config.toml
arch = "swin"
model = "self-supervised image encoder"
dataset = "photos of plants and fungi (iNaturalist)"
train_examples = 90422
image_size = 32
crop_scale_min = 0.2
horizontal_flip = true
translate = 0.06
color_jitter = 0.6
method = "barlow_twins"
norm = "layernorm"
norm_position = "pre"
hidden_act = "gelu"
mlp_ratio = 4
head_dim = 64
fused_qkv = false
bias = "all"
qk_norm = false
parallel_block = true
inner_norm = false
drop_path = 0.1
patch_size = [2, 2]
depths = [2, 3, 3]
widths = [96, 192, 384]
projector_hidden = 512
projector_out = 1024
projector_hidden_layers = 1
init = "trunc_normal_002"
residual_init = "scaled_by_depth"
optimizer = "muon"
muon_scale = "match_rms_adamw"
learning_rate = 0.002
momentum = 0.9
nesterov = false
orthogonalizer = "newton_schulz_5"
adamw_lr_other_params = 0.0029
max_grad_norm = 3.0
max_steps = 8500
batch_size = 256
epochs = 24.1
lr_schedule = "wsd"
decay_fraction = 0.2
final_lr_fraction = 0
warmup_steps = 1700
weight_decay = 0.1
adamw_weight_decay_other_params = 0.05
Rows from block 2, named by matrix and row number. Rows with one number belong to one neuron. Each number is 128 + 24 x the weight over its row's rms, rounded and kept within 0 to 255. All counts start at 0. After the name is the row's rms in percent of the matrix's.
# fc1: MLP up (model.blocks.2.mlp.fc1.weight, 768x192), inputs 0-95
# fc2: MLP down (model.blocks.2.mlp.fc2.weight, 192x768, transposed), outputs 0-95
fc1.712 068 [124 161 168 109 126  68 124  71 168 105 152 134 136 123 145 145 104 180 145  97 145 128 115 130 111 128 134 153  84 144 100 105 117 168 115 122 149 129 114 135 110 121 144 141 142 129  91 123 138  91 158 129 129 131 152 138 140  98 140  98 103 123 128 159 113 156 132 132 155 166 134 152  65 130 115 123 106 157 185 107 152 135 154 151 122 136 112 109 162  78 121  91 136 159 117 128]
fc1.713 077 [ 82 149 141 151 125  79 141 104 120 147 148 146 132  96 164 146 105 147 116 115 143 147 108 107 152 171 115 129 143 175 133 101 119 136 114 132 142 115 115 105 159  87 149 148 134 136 106 142 137 151 158 126 129 159 150 102 163 124  97 142 123 146 169 132 131  92  95 123 120 122 111 103 128 148 141 141 133 133 101  92 141 130 116 114 101 169 123 112 100 108 157  83 136 133  82 167]
fc1.714 075 [108 170  82 123 133 111 115 116 123 128 103 136 110 165 156 148 139 121 147 163 100 112 135 169 176 107 147  91 146 120 125 136 168  53 132  84 156 161 149  90 142  99 126 166  91 148 128 137 131  98 126 133  97 170 113 118 115 146  70 148 124  96 178 123 137  88 167 108 138 151 126 135 178 167 143 134 111 126 115 130 151 104 167  99 116 141 111 127 136 133 112 147 127 140 114 104]
fc1.715 052 [187 136 130 107 103 151 145 119  80 140 125 161  86 134 132 112 137 108 138 130  95 140 123 115 140 116 143 121 122  78 142 134 132 126 167 122 137 151 142 157 141 119 146 150 163 110  90 131 108 164 164  72 117 136 114 101 117 100 173  98 113 132 107 123 113 159 130 130 117 112 121 112 142 172 160  75 144  99 123 133 107 111 112 130 150 141 108 119 130 102 174  79 164 150  89 140]
fc1.716 067 [139 100 149 114 179  95 116 149 117  94 106 140 104 152  99 119 136 153  89 170 163 113 125 186 144 143 125 148 138 109 129 135 155 126 122 113 144 119 135 132 147 138 101 105 125 133 139 105 127 142 125 144  94 161 135 118 102 114 142 132 105 126 150 140 169 165 144 150 167 120 110 121 107  94 145 165 105  87 131 103 140 113 106 163 107  82 145 105 132 137 146  61 156 148 153 121]
fc1.717 081 [ 74 150 122 149 138 140 162 136 125 142 144 147 135  97 106 102 146 105 139 111 119  98 113 111 110 132  81 130 114 126 182 127 109 157 125 124 129 128 124 123 186 144 199 126 114 140 123 142 103 114 140 131 165 111 150 125  83 148 130 127 116 134 182 137 101 153 104 144 149 130 108 118  87 165 104 144 120 144 169 147 116 119 137 145 118 134 163  94 170 137  97  94 111 122  84 161]
fc1.718 083 [105 101  89  59 118 146 106 148  90 130 131 119 103 134 118 110 180 126 118 117 122 150 119 159 142 114  72 109  98 122 150 130 156 174  99 144 156 130 139 110 143 101  97 136 133 136 149 144  97 126 113  96 150  97 160  83  95  96 144 106 170 152 130 141 134 157 126 113 141 132 105 133 102 105 152 136 125 106 179 155 156 170 136 140 133 119 123 125 100 115 201 115 146 177 163 119]
fc1.719 117 [125 121 137 105  98 165 132 115 143 141 116 135 151 120 125 139  90 150 108 125 152 115 133 138 142 145  86  47 132 143 115 126  79  58  97 173 120 110  95 111 119 132 128 131 144 169 153 118 106 125 114 154 146 125 126 109 148 126 160 107 129 125 159  96 135  96 133 162 126 150 104  81 109 117 126 134 159  86 113 150 117 136 130  62 172 141 120 128 123 113 120 130 137  98 115 114]
fc1.720 131 [147  98 150 101  96 116 110  91 121 128 197 114 162 161 117 120 117 144 140 116 169 184 122 130 145 152 147 111 121 122 144 129 107 137 132 107 120 122 160 144 142 102 140 144 138 113 130  90 107 112 124 128 131 121 101 142 136 149 110 174 127 123 182 149 142 126  82 123 181 107 149 110  99 114 142 156  95  95 157 141 118 124 119 138 155 105 156 145 161 152 103 107 156 128  91 140]
fc1.721 077 [150 103 113 130 134 149 188 120 104 150 162 121  53 108 127 121 124 122 134 105 118 181 138 130 118  91 121 133  98 144 152 157 124 106 134 147 107  90 145 160 135 137 160 122 118 130 134 111  83 118 133 131 106 144 126 110 137 104 125 153 119 164 138 109 122 114 117 122 141 103 178 153 112 159 167  84 140  70 159  99 153  90 119 131 123 131 143  92 140 112 138 137 136 179 120 183]
fc1.722 085 [119 131 137  96  86 145 157 111 129 152 140 152 120 126 139 164 159 113 152 130 108 132 186 188 137 164 140 162 145 124 139 158 138 128 107 167  83 121 135 145 115 151 143 162 162  77  76 122 122 126 134 139 130 151 135 104 106 158 140 150 155 144  95 125 119 147 165 165 135 125 121 131 101 128 131 123 149 154  88 139  79 173 129 133  76  93 119 131 131 104 128 124 141 108 114 101]
fc1.723 072 [ 89 121 123 152 114 162 133 155 173 137 118 136 132 115 113 112 135 129 103 130 112 113 144 112 116  95 125 165 119 129 123  80 143 132 179 157 119 136 186 143 112 189 110 123  90 137 153 122 138 124 127 120 115  92 100 108 102 123 119  95 149 137 127 130 125 101 134 108 101 101 119 137 109 124 119 155 158 166 100 142 131 182 107 121 130 133 123 140 130 109 110 136 132 131 167  56]
fc1.724 141 [110 125 128 155 130 122 145 114 123 116  78 127  91 122 141 139 126 109 149  74 109 143 163 151 124 133 118 111  77 142 115 116 102 146 126 162 144 132 109 149 125 145 132 154 163 131 123 160 157  99 103 102 153 146 154 130 144 160 185  92 117 113  97 145 116 159 151 108 136 119 141 162 117 193 141  87 162 104 127 116 104  90 142 130 140 134 130 106  96 161 150 123 141 136 100 137]
fc1.725 097 [105 154 130 123 172 130 124 123 124 130 193 112  90 175 119 130 166 169 124 171  94 112 185 119 137 131 121 119 131 134 138 158 122 165  94 145 122 133 124 128 128 108 114 131 122 113 120 109  70 116 141 150 128 133 117 181 107  99 133 120 198  84 151 109 116 111 120 137 147 128 118 149 124 138 127 102 138 135 150 140  84 135 101 115 117 141 110 123 108 135 153  96 112 110 160 150]
fc1.726 131 [148 109 174 128 144 128 137  96 108 179 133 169 133  82 118 119 116 131 161 141 149 163 137 133 108 129 151 115 165 147 163 124 147 154  96 131 151 163 137 134 124 154  95 134 150  92 132 162 135 134 107  99 120 167  96 115 136 141  97 102 118  92 152 120 153 137 152 136 123 136  96 102 118 146 130 118 118 155 137 119 156 104 125 182 172 105 131 128  78 116 138 116 113 141 167 118]
fc1.727 114 [102 159 124 102  69 112 133 133 133 103  93  90 137 121 164 119 109 146 118 110 125 136 151 138 115 106 105 148 179 162 136  98 164 112  83 148 115 112 119 142 170 136 147 118 150 106 129 136  88  93 133 160 136 141 123 141 109 145 147 110 116 134 137 101 118 113 104 130 160 108 129 126  79 161 139 178 155 147 119 130  87 162  93 157 212 143  89 134 124  99 113 146 147 113  97 135]
fc1.728 119 [133 190 102 148 147 164 122 135 147 129 159 104 137 123 159 108 123 107 144  90 126 132 111 114 120 188 134 111  80 104 129 128 119 113 148  89 121 166 140 117  94 134 135 171 138 122 117 129 163 126 100 159 113 116 107 134 129 111 155  83 139 147 139 132 105 113 159 102 166 136 172 101 144 118 131 164 148 106 156 124 123  95 102 130 151 136 135 116 105 124 142 130 138 117 122 174]
fc1.729 110 [143 115 144 130 128  93 156 149 138 131 141 104 177 117 145  99 113 112  83 136 124 116  97  81 149 129 103 142 124 153  92 127 161 141 100 204 127 126 139 120 125 167 113 167 135 134 129 132 152 147  89 101 115 164 143 135 145 143 114 127 178 122 129 152 106 136 132 133 147 107 149 129 123 121 127 128 126  94 102 101 124 111 152 128 104 139  73 112 160 167 141 130 138  99 155 131]
fc1.730 135 [125 120 140 135 152 148 134 131 135 131 142 174 146 105  93 122 121 127 122 127 120 166 122 162 117 106 146 100  84 139 119 128 140 181 168 110 130 146  97 156 108 131 134 151 116  83 112 141 140 143 146 109 142 123 135 110 101 130 108 113 119 127 128 144 160 135 127 165  94 111 139 139 120 161 119 131 149  92  85 180 184  93 145 154 127  89 137 147 112 151  85  67 105  98 122 101]
fc1.731 071 [119 138 114  97 186 103 133  84 100 157 131 102 148  76 109  93 123 122 129 135 133 122 101 131 151 186 136  99 124 126 177 121 160  87 122 135 107 117 146  88 121 153 124 144 132 128 113 167 103 144 138 148 116  63 155  67 167 119 161 143 122 141 131 118 117 168 168 109 123 120 126 144 100 118 130 140 111  64  83 100 111 125 130 166  95 177 131 139 117 151 153 114 163 124 130 124]
fc1.732 056 [189 133 150 171 143 141 126 126 144 104 164 134 172 113 117 107 138 157 107 118 135 123 119 137 132  93 149 154 122 137 123 148 148 158  99 129 131 107 117 156  83 112 111 104 132 156 132  84 114 111 114 132  82 168 152  96 105 133 127 113 147 131 112 147 112 191 179 117 113 122 130 119 116 157 144 128 101 143 135 115 136 136 176 139 174 141 106 122 145 133 137 133 130 144 139  83]
fc1.733 088 [133 139 141 143 146 164 123 127 105 122 105  68 166 103 110 104 104 117 142 140 119 109 159 135 119 149 100 162 109 146 151 128 136 125 128 106 113 109 132 142 109 117 103 164 152 111 122 139  99 129 147 124 154 108 145 142 108 148 110 135 146 131 168  98 102 162 137 127 124 106 130  84 125 100 155 107 160 109  76 114  87 100 125 140  97 133 151 122 130 113 129 137 134 126 138 166]
fc1.734 069 [123 158 105 142 128 125 131  88 165  94 186 136 155 137  95 143 107 115 121 118 119 122  88  93 150 156 111 137  99 132 169 143 121 172  86 118 126 103 130 120 147 115 151 167 120  92  78 151 135 162 138 112 150  99 134 170 164 135  98 149 116 128 140 177 147 130 144 136  90 126 143 141 110  89 133  86 106 120 142 146 143  97 151 126 153 148 123 136 143 157 125 101 146 110 108 140]
fc1.735 117 [138 120 122 119 105 143 137 155 110 176 103 136 143 126 126 116 100 178 146 173 122 130 140  68 101  99 113  75 101 165 127 118 158 100 123 149 120 152 126 139 131 127 144 102 120 135 110 116 146 123 121 195 123  83 148 107 147 120 130 121 116 126 121 111 128 106 132 111 133 119 149 129 158 139 158 166 163 124 108 167  97 100  80 163 110 106  87 136  86 122 128 111 150 110 107 133]
fc1.736 117 [139 100 133 101  78 145 136 122  92 155  91 138 147 121 153 145 141 150 122 140 131 109 100 140 126 155  74 105  74 145 111 108 181 142 125 148 158 115 148 157 164  89  65 137 128  70 111 169 181 138 144 157  74 114 162 147 141 123 163 141 151 121 140  99 118 105 123 117 159  87 145 104 128 117 116 143 137 116 117 108 153 102 137 146 131 140 113 128 125 122  86 128 117 127 144 115]
fc1.737 141 [155 149 106 125 145 101 149 100 119  96 119 145 140 103  96 108 142 124 167  97 118 131 134 158 136 166 115  94 102 144 106 123  87  95 116 123 112 150 118 128 150 177 109 121 119 126 117 105 137 138 106 145 139 137 155 153 163 109  83 106 134 145  74 144 108 140  97 115  82 164 187 111 178 124 131 126 132  86 150 104 119 126 150 117 129 114 120 162  83 133 142 121 124 102  93 117]
fc1.738 069 [149 147  78 135 165 143 172  88 168 126 167 114 124 119 166 142 110 130 127 109 134 110 143 131 158 111 145 133 129 135 117  97 104 121 117 111 146 153 137 157 105 123 103 140 127 164 165 143 152 120 157 105 114 142 184 139 141 118 135 111 111  97 102  82  94 164 121 106 122 136 157 123 118 124 124 124 113 127 121 127 104 106 108  94 116 134 140 129 101 144  87 123 144  93 110  74]
fc1.739 132 [144 119 155 140 117 113 157 154 118 135  85 144 135 102 124 112  84 153  94 131 136 118 185 158 128 125 100 137 153 163 102 131 121 138 159 179 102  96 135 130  98 163 129 105  98 133 137 142 121 123 160 155 108 118 154 138 159 142 122 122 113 160 147 108 147 112 114 158  99 155 144 137 156 150 131 142 127 124  77 124 100 100 129 142 128 105 118 106 110 123  97 137  83 115 147 130]
fc1.740 085 [127 105 143 137 101  88 173 125 160 165 157 128 126 125 128 119 118 111 167  89 163 122 117 134 111 115 141 127 150  91 174  84  99 141 117 128 137 141 114 120 123 133 179 115 176 144  98 106 142 151 128 137 143 145 101 104 146 118 133 119  82 105 143 131 126  99 113 133 120 161 153 159 120 147 135 103 115 138 106 102 133 130  87 131 139 119 151 101 143 103  97 111 105 150 149 110]
fc1.741 113 [153  87 135 116  93 117 158 121 119 157 124 129 109 154 157 192 151 121 155 116 125 143 141 130 147 103 157 148 107 183  69 112 162 135 100 132 109 112 167 154 144 135 124 145 138  95 113 172 117 155  80 113 125 129 110 113 125 102 119 120  99 107 167 148 108 119 115 106 157 137 117 163 106 130 126 102 124  92 115 110 102 149 120 137 149 128 125 129 128  84  96 108 144 156 139 123]
fc1.742 082 [142 128  92 154 116 117 169 114 126 109  92 135 177 104 129 104 160 112  91 134 132 182 105 143 139 134 135 138 112 120 116  92 144  96 143 150  97 136  95  87 110 128 109 112 125 149 151 164 177 175 151 137 140 121 130 116 106 122 181 146 191 125  66 110 128 122 139 125  90 120 138  98 113 164 146 147 136 185 113 121  97 151  76 141 133 130 134 119 135 130 143  99  92  98 124  93]
fc1.743 151 [129 127  76 113 102 143 114 132 120 108 153 169 135 121 131 118 130 107  66  79 156 130 123 122 126 173 126 125 112 127 127 102  98 134 102 117 110 160 100 186 131 126 109 102 108 134 108  92 126  80 107 161 130  77 170  82 135 151 132 133 122 114 122 155 155 144 140 118 175 114 169 121 117 153 118 155 126 122 145 118 110 150  97 126 173 105 141 149 100 134 145 178 129 130 148 130]
fc1.744 067 [118  97 106 106 138 144 123 120 143 144 135 144 195 137 122 163 172 146 129 146 131 109 165 133 132 100 124 138 124 133 114  96 148 108 110 153 131 120 145 180 107 109  66 125 128 144 167 118 157 146 129 114 123 129 156 122 119 154  75 124 169 167 102 135 150 110 111 118  97 126 123 140 110 143 120 179 126 127  94  93 136 136 147 128 129 134 136 126 128 124 149 142 117  92 111  83]
fc1.745 063 [116 142 138 163 141 112  78  99 155 104 130 159 151 117 122 151 167 127  87 141 132  95 153 114 119 156 120 160 107 146 105 165 149 138 111  80 159 132 132 157 151 136 128 108 132 127 136 108 139 135 128 119 166 140 133 160  90 138 158  59 129 133 135 145 147 104 116 171 113 118 117 150 101 122 109 139 138 151 136 106  73 131 148  98 157 125 136 104 141 135 150 107 150 116 159 112]
fc1.746 084 [ 90 131  80 114 132 169 129 104  94 109 159 124 130 113 145  88 134 117 133 131 103 139 101  76 162 108 131 129  66 156 116  92 135 130 114 166 119 108 120 143 115 160 149 153 122 138 137 149 115 136 143 145  95 166 161 160 127 139 172 107 123 126 150 144 131  78  98 138 140 108 115  91 129 137 127  96 143 102 111 161 125 136  95 108 119 128 152 123 139 145 182 110 196 122 109 118]
fc2.712 074 [122 147 110 126 122 148 144 157 149 131 104 118 148  99 130 103 177 116 156 114 117 124 103 125 111 132 153 121 126 147 116  69 139 135 113 127  87 115 186 148 120 159 130 142 127  88 138 141  84 160 167 106 109 123 102 136 145 121 137 103 128 118 122 129 156 121 191 100 123 137 104 171 138 147 121 146  78 146 127 122 117 156 103 114 102  77 121 100 159 118 106 113 170 130 131 127]
fc2.713 065 [157 111 112 116 134 143 111 165 145  78 117 142 121 154  92 138 107 127 128 116 119 157 147  98 104 107 127 108 140  86 125 159 142 142 161 162 155 126 136 142  80 144  92  94 137 128 122 144 118 121 120 121 113 114 110 175 108 158 116 108  81 158 106 109 139 118 111 145 125 134 148 135 155 101 104 114 150 134 114 138 138 102 163 130 138 121 159 152 137 173 123 142 162 147 183  78]
fc2.714 081 [165 160 136  66  96 120 170 143 168 113 117 123 126 108 121 121 131 135  98 135 154 150 118 110  80 152 128 158 117 128  99 142 121 148  99 124  97 111 117 107 127 101 139 142 138  96 114 119 122 149 123  91 116 107 148 112 130 142 157  99 160 114 101 117 125 125 103 112 124  96 110 120 121 149 137 128  90 128 134 135 169 125 126 138 168 180 177 114 132  91 137 126  95 128  93 145]
fc2.715 032 [ 83 145 111 127 136 127 144 132 157 111 159  81 168 141  96 145 145 143 107 107 152 114 130 132 135 134 113 136 141 157 119 128 150 133 113 129 104  98  96 100 150  94 135 101 100 171 161 164 146  98 137 158 142 133 122 163 105 177  97 166 187 117 136 132 137 118 156 120 136 141 129 136 105 103 109 142 107 183 113 107 152 161 119 131 107 119 129 153 150 124  81 145 104 100 161  94]
fc2.716 056 [168 157 161 159 107 138 134 128 151 180 115 143 140 132 143 113 126  93 123 107 127  95 112 124  71 120 164 127 127 148 128 122 118 148 122 135 132 150 150 129 155 111 141 106 100 120 123 155 141 124 126 125 127 156 162 133 154 163 108 118  80 157 110 130 124 130 121  61 103 120 155 123 115 139 143 148 162 156 135 151 115 164 101 140 129 128 108 109 121 125 125 170 125 185 130 121]
fc2.717 085 [193 128 172  96 120 123  90 126 138 142 140  97 138 168 162 121 124 123 111 121 131 115 115 132 122 128 138 120 162 175  93 112 163 102 125 130  76 182 141 140 134 116 144  87 107 165  78 179  95 153 120  86 145 158 102 150 151 138 136 172 120 153 176 141 114 133 140 141 125 124 125 109 134 163 152 153 119 131  92 138 126 116 109 139 118  73 140  96 111 115  72 135 156 127 101 119]
fc2.718 071 [130 130 141 143 136 136 124 126 191 148 182 123 103  68 128  98 163 129 121 131 108 177 102 112  73 123 133 100 189 123 140  71 123 116 133 134  84 117 115 108 137 137 136 153  88 108 118 111 111 120 106 156 126 115  89 136 156 132 157 133 105 132 115 153 139  86 134 142 158 146 127  77 141 149 108 106 139 133 106 141 116  98 177 123 123 121 139 110 142 157 103 125 149 105 134  97]
fc2.719 122 [129 124  75 166 119 170 146 130 123 116 119 141  94 124 118 143 126 127 125 166  91 116 125 141 123 133  99 131 137 124 112 150  95 175 131 155 115 130 149 140 169 144 189 153 166 109 150 115 113 139 113 133 145  82 111 144 113 157 100 126 118 159  91 154 158 148 108  56 122 152 117 159 129 105 100  98 106 121 136 104 131 162 136 138 168  63 139 168  84 158 162 102 100 163  79 126]
fc2.720 124 [134 131 115 120 141 177 161 148 142 141 116 149  95  84 150 126 141  92 146 131 117 125 119 121 128 127 139 107 126 153 150 136 136 101 110 156 112 136 129  96 149  96 102 109  99 120 107 131 134 141 143 105 154 130 128 126 159 136 102 145 170 122  75 123 117 168 141 129 115 154 122 147 163 146 103 102  82 171 126 115 122 126 149  82  99 147 119 126 112 113 111 103 134 105 129 142]
fc2.721 043 [108 139 139 126 119 122  91 112 157 112 110 151 178 139 136 130 134 112 116 153 122  69 145 116 156 160 161  92 135 109 106  89 156 136 116 110 176 153 107  94 126 101  90 111 151 129 115 122 177 134 127 127 146  95 115 123  95 165 133 149 147 103 135 117 136 144 127 143 152 158  80 109 151 115 102 152 133 149  79 140 109 168 126 124 131 100 106 168 124 123 140 119 112  90 141 122]
fc2.722 080 [136 129 128 157 125 166 169 127 152 109  81 110 168 172 130 161  91 132 145 141 140 129 129 114  95 116 141 106 104 124 130 117 153 177  96 110 146 110 131 117 155 112 200  86 131  98 144 119 142  92  92 158  74 106 133  95 128 132 142 130 115  90 137 139  95  95 172 117 166 115 128  97 110 126  95 133 133 145 169 153 174 120 132 127 132 118  78 135 111 129 136 125 123 114 130 125]
fc2.723 061 [132 144 140  87 131 112 123 138  75 141 117 131 110 144 130  76 120 134 115 132 129 106 125 131 145 128 116 139 162 140 134 108 129 118  85 132 131  93 125 129 139  89 167 129 154 149 133 139 117 157 128 108 134 119 157 158 105 121 142 118 128 178 145 105 121 146 138 132 149 181 110 144 120 131 130  92 115 133 176  95 142 102 111 134  88 130 125  97 153 132 141 127 107 101  92 165]
fc2.724 126 [126 127 123 132 119 135  95 181 125 129 158 171 129 136  93 119 123 183  99 161 130 106 110 143 128 139 133 164 116 111 160 147 147 117 142 115 128 143 153 122 130 115 143 127 157 144 142 118 109 146 134 138  98 143 136 105 136 118  71 107 116 143 121 121 114 130 141 114 155 148 120  87 106 130 136 165 107 106 157 109 191 163 123 116 151 134  94 166 104 126  59 135 144 135 166 124]
fc2.725 075 [ 93 140 144 128 113  82 160 103 120  81 110 116 116 138 132 157 131 120 135 123 127 153 113 133 186 135 129 122 147  99 146 111  93 117 142 127 144 109 116 142 117 129 131 110 117  88 136 122 162 117 128 143 134  98 157 106 128 144 107 148  97 101  81 106 141 156  92 132 178  98 130  75 174 140 133 108 128 138 122 156 183 142 145 139 125 127 112 120  88 147 102 147 105 105 134 140]
fc2.726 126 [ 89  91 112 160  77 117 159 134 130 102 150 115 119 153 154 176 116  67 127 135 100  97 141 144 135 131 160 157 117 132 123 135 126 114 165 102 116  87 125 139 102 150 125 101 127  85 159 141 149  69 140 158 126 115 156 131 123 131 160 119  95 139  90 127 108 146 130 167 164 113 141 159 130 145 120 136 157 120 105 139 135 142 171 111  77 131 110 148 146 132 121 136 151 159 127 120]
fc2.727 114 [160 125 124  98 147 116 125 140 107 136 115 150 104 104 161 131 154 142 135 130 205 123 142 149 140 152 135 123 152 114 150 143 126  98 168 134 187 116 116 122  94 108 132 145 102 120 136 130 154 160 104 115 156 134 136 109 122  80 153 141 136 161 117 128  84 151 165 142 143 134  78 147 104 150 132 106 145 102 102 133 166 132 149 104  99 126 131 114 140 112 128 104 108 146 116 136]
fc2.728 131 [119 110 182 110 175  87 110 119  97 135  96 127 104 117  99 160  91 130 138 137 127 181 139 134 156 127 160 107 184 121 125 124 143 176 106 106 170 142 117  84 155 117 110 103  66 129 147 155 142 128 157 141 116 120 144 113 113 104 133 155 156 136 149 116 127 159 175 141 114 142  83 183 127  80 155 120 166 117 107  98 134 126 173 106  84 149 130 121 103 130 146 137 126 116 125 134]
fc2.729 132 [105 131 115 138 130 131  96 157 162 125 133 117 112 129  99 155 138 130 157  77 133 161 139 161  84 140 160 116 108 132 150 122 142 106  77  87 139 106  84 100 157 153 151 104 147 134 114 150 115 122 159 130 132  85 137 172  98  92 154  98  95 172 120 136 138 139 181 123 101 144 115 104  98 147 117 132 113 172 114 128 153 180 116 148 134 121 148 101 131 117 133 103 122 148 140 149]
fc2.730 132 [107 147 130 108 146  96  99 122 102 116 131 126 110 134 155 123 120 124 149  98 113 136 116 129 119 159 135 178 153 112  93 134 150 101 139 131 121 116 149 120 146 114 106 122 152 176 162  59 142 122  87 132 133 145  94 104 146 144 157 160 135 128 142  76  94 162 106 111 169 121 126 128 138 122 133 112 123 148 117 164  70 142 128 147 161 135 127 105 148 111 130 136 139 169 133 113]
fc2.731 071 [153 164  99 190  90 149 111 161  98  91 113  99 131 131 165 150 111 155 107 156 100  97 145 109 120 109 150 145 107  92  89  60 106 154 141 112 132 132 129 128 105  79  92 136 151 131  81 129 165 127 137 138 135 116 136 178 123 147 149 137 136 117 126 141 121 129 127 171  93 157 117 131 125  86 129 128 109 150 156 155 125 153 103 127 155 113 123 126 122 125 144 140 110 159 180 106]
fc2.732 038 [125 105  86  94 115  97 118  79 140 162  81 113 101 136 125 150 161 118 115 132  97 156 137 153 131 160 121  92  95 141 135  97 152 108 129 102 101 134 166  71 183 138 136 125 132 106 122 150 121 111 139 120 163 129 103 159 128 127 146 138 164 153 153 122 154  96 127 159 113 134 118 127 161  96 103 110 139 110 136 141 129 156  77 132  86 111 149  96 154 142 143 114 124 135 131 171]
fc2.733 086 [131 102 153 153  82 160 115 175 106 117 120 131 120 154 175 177 108 166  96 127 123 159 160 150 103 106 122 160 157 149 112 129 113 134 133 119 144 139  68 147 166 109 135 140  95 130  93 133 149 151 122 151 129 111 137 156 125  97 152 101 155  83 140 133 134 140 111 163 104 143 185 114 137 111 149 126 129 119 144 130 154 126 118 156 143 126 111 106 136 145 113  95 142 160 117  81]
fc2.734 078 [140 101 132 135 167  73 192 130 130 105  89 109 123  84 147 135 114 144 126  91 116 123 111 146 125 104 132 120 123 135  77  80 142 110 146 159 102 100 158 159 128 155  98 152 145 116 116 108 100 129 179 123 197 136 130 116 126 124 122  65 141 122 151 101 113 146 110 114 118 149  91 157  98 142 168 139  97 134 142 144 135 132  91 132 106 131 135  80 159 138 107 122 132 121 102 109]
fc2.735 120 [151 132 138 124 145  90 119  85 116  83 103 115 104 168 185 179 145 105 156 117 159 113 137 147 126 131 126 149 123 128 115  99 141 102 144 112 138 118 125  92 126 124 135 157 133 138 133 144 103  89 110  99 145 162 149 129 102 136 137 123 142  84 174 119 125 191 100 178 144 170 138 154  95 140 125 164 158 149  88 112  94 132 138 125 114 148 184 117 144 129 108 140 103 144 148 110]
fc2.736 134 [ 88 111 162 100 134 107 116 126 155 107 100 114  80  86 144 137 105 114 142 100 154  81  97 126 132 139 178 151 124 112 113 128 129 150 122 116 133 111 120 115 153 114 185 172 172 134  75 105 138 117 111  85 143 134 102 146 119 112 113 125 132  98 130 142 114  97 167 151 108 148  96 114 139  95 145 103 125 127 122 131 124 102 128 124 149 139 135  83 128 132 119 126 125 122 101 143]
fc2.737 137 [113 145 179 157 168  94 103 124 105 114 113 117 123 137 140  93 136 151 155 144 135 112 176 121 100  89 133 165 148 119 166 123 141 140 139 126 121 117 108  88 120  75 143 127 144 144 121 132 119 108 118 105 151 146 137  96 100 142 121 117 126 122 117 103 115 114 140 105 153 123 111 153 125 142 129 166 180 160 157 123 139 165 172 141  49 175 182 157 150 132  98 157 126 166 150 133]
fc2.738 077 [108 124 128 105 138 149  68 124 127 121 117 123 165 130 124 118 153 180 146  82 131  81  83 154 135 125 125 153  79 149 115 106 106 134 117 158 145  91 119 140 149  92 108 163 156 159 142  97  77 159 121 134 127 145 143 153 109 132 126  72 114 109 183 122 101 126 107  71 112 144 156 130 139 142 128 131 121 159 137 152 134 145 159 163 142 131  94  83 158 140 103 119 150 126 141 176]
fc2.739 121 [147 107 136 113 147 178 161 125 116 127 128 142 131 136 125 134 144  81 122 131 115 161  98  99 126 127 167  83  96 128 145 135 136 130 119 137 147 142 127 113 136 116 132 177  91 140 126 192 124 127  97 142 133 127 152  97 161 131 138  88 147 131  73 110 138 142 124  84  93 142 135 128 109 113 110 117 121 160 154  72 101 138 105 122 144 126  87 150 148 118 153 122 157 121 124 139]
fc2.740 074 [127 133 131 133 127 152 121 131  76  98 164 174 144 157  79 120 111 123 133 164  79  50 125 112 155 173 118 138 134 156  94 154 162 112 144 113 116 134 105 168 123  93 103 120  76 117 138 156 108 120 133 154 156 103 158 146 124 133 112 115 114 113 126 106 127 130 112  91 133 119  79 140 184 144 154 165 136 138 128  82 130 127 147 137  98 117 111 143 149 129 143 119 158 120 105 117]
fc2.741 128 [ 84 111 148 104 130 118  99 133  50 115 102 131 125  75 111  76  72 144 104 156 111 112 106 107 105 124 125 148 151  90 163 128 112 146 158  96 102 136 120  98 112  84 105 142 150 125 140 138 155  99 179 174 149 166 175 130 146 128 137 139 165 128 147 110 190 111 145 127 128 178 118 143 136 118 129 108 160 115 156  75 134  94 139 116  94 147 107 140 124 134 155 138 123  93 120 122]
fc2.742 086 [106 140 105 101 102 131 105 139 120 142 140 140 132 136 166 143 107 147 131 164 148 113 165 139 101 127 119 103 156 196 123 146 150 137 128 112 119 119 145 121 126 134 156 103 131 127 131  73 141 129 134 115 118 105 139 168 164 127 141 116 136 151 176 142 116 117 181 176 141 141 110 145 122 127  79 125  93  81 132 138 119 108 148 112 154 136 120 149 125 116 128 144 110 131 141 146]
fc2.743 138 [170 122 146 131 139 122 152 108 116 167 123  80 116 131 117 160 124 174 134 116 111 123 126 133 141 116 119 137 154 128 153 108 117 144 167 147 142  83 177 108 111 105 118 113  94 198 156 112 177 155 151 112  99 189 145 143 133 108 109 129 153 132 121 123 100 121 106 143  97 116 104 151 132  97 146 103 124 125 126 139 121 113 130 109 145  88 145  76 116 123 157 126 122 117 135 182]
fc2.744 031 [133 163 176 157 119 106 118 138 127 101 116  95  93 128 124  87  77 119 122 126 123 130  83 118 113 143 134 111 111 119 131 147 116 134 143 101 113 152 140  97 142 144 201 139 134 114  90 131 101 131 104 132 130 115 103 142 126 106 198 120  74  94 155 145 105 144 161 135 143 131 126 114 146 119 136  83 104 135 140 120 124 140 116 120 107  94 135 122 121 126 132 129 120 152 138 172]
fc2.745 035 [143 102 141  88 132 155 152 156 111 133 119 107 134 156 126  98 100 154 157 122 134 142 109 125 118 114 102  96 163 104 133  99 120 100 137 177 104 126 126  87 122 111 141 116 131 120 135 125 108 122 147 113  60 153 114  98 186 141 100 179 140 148 149 134 131 146 155  76 121 140 140  74 136 148 117 135 120 126 111 135 163 151  96 158 116 136 103 135 108 134 106 127 144 148 108 133]
fc2.746 058 [168  90 115 122 154  65 128 110 170 131 100 120 128 161 104 163 138 140 109  68 166 166 120 156 115 156 119 140 165  75 107 139 104 147 131 129 112 127 126 111 116 134 103 118 151 148 100 101 123 148 123 100 137  94 120 109 120 103 101 126 141 138 138 104 104 176 144 102  97 183 129 134 106 120 134  91 145 129 148 115 159 156 155 147 141 142 141 129 108 145  95 121 115 174 171 130]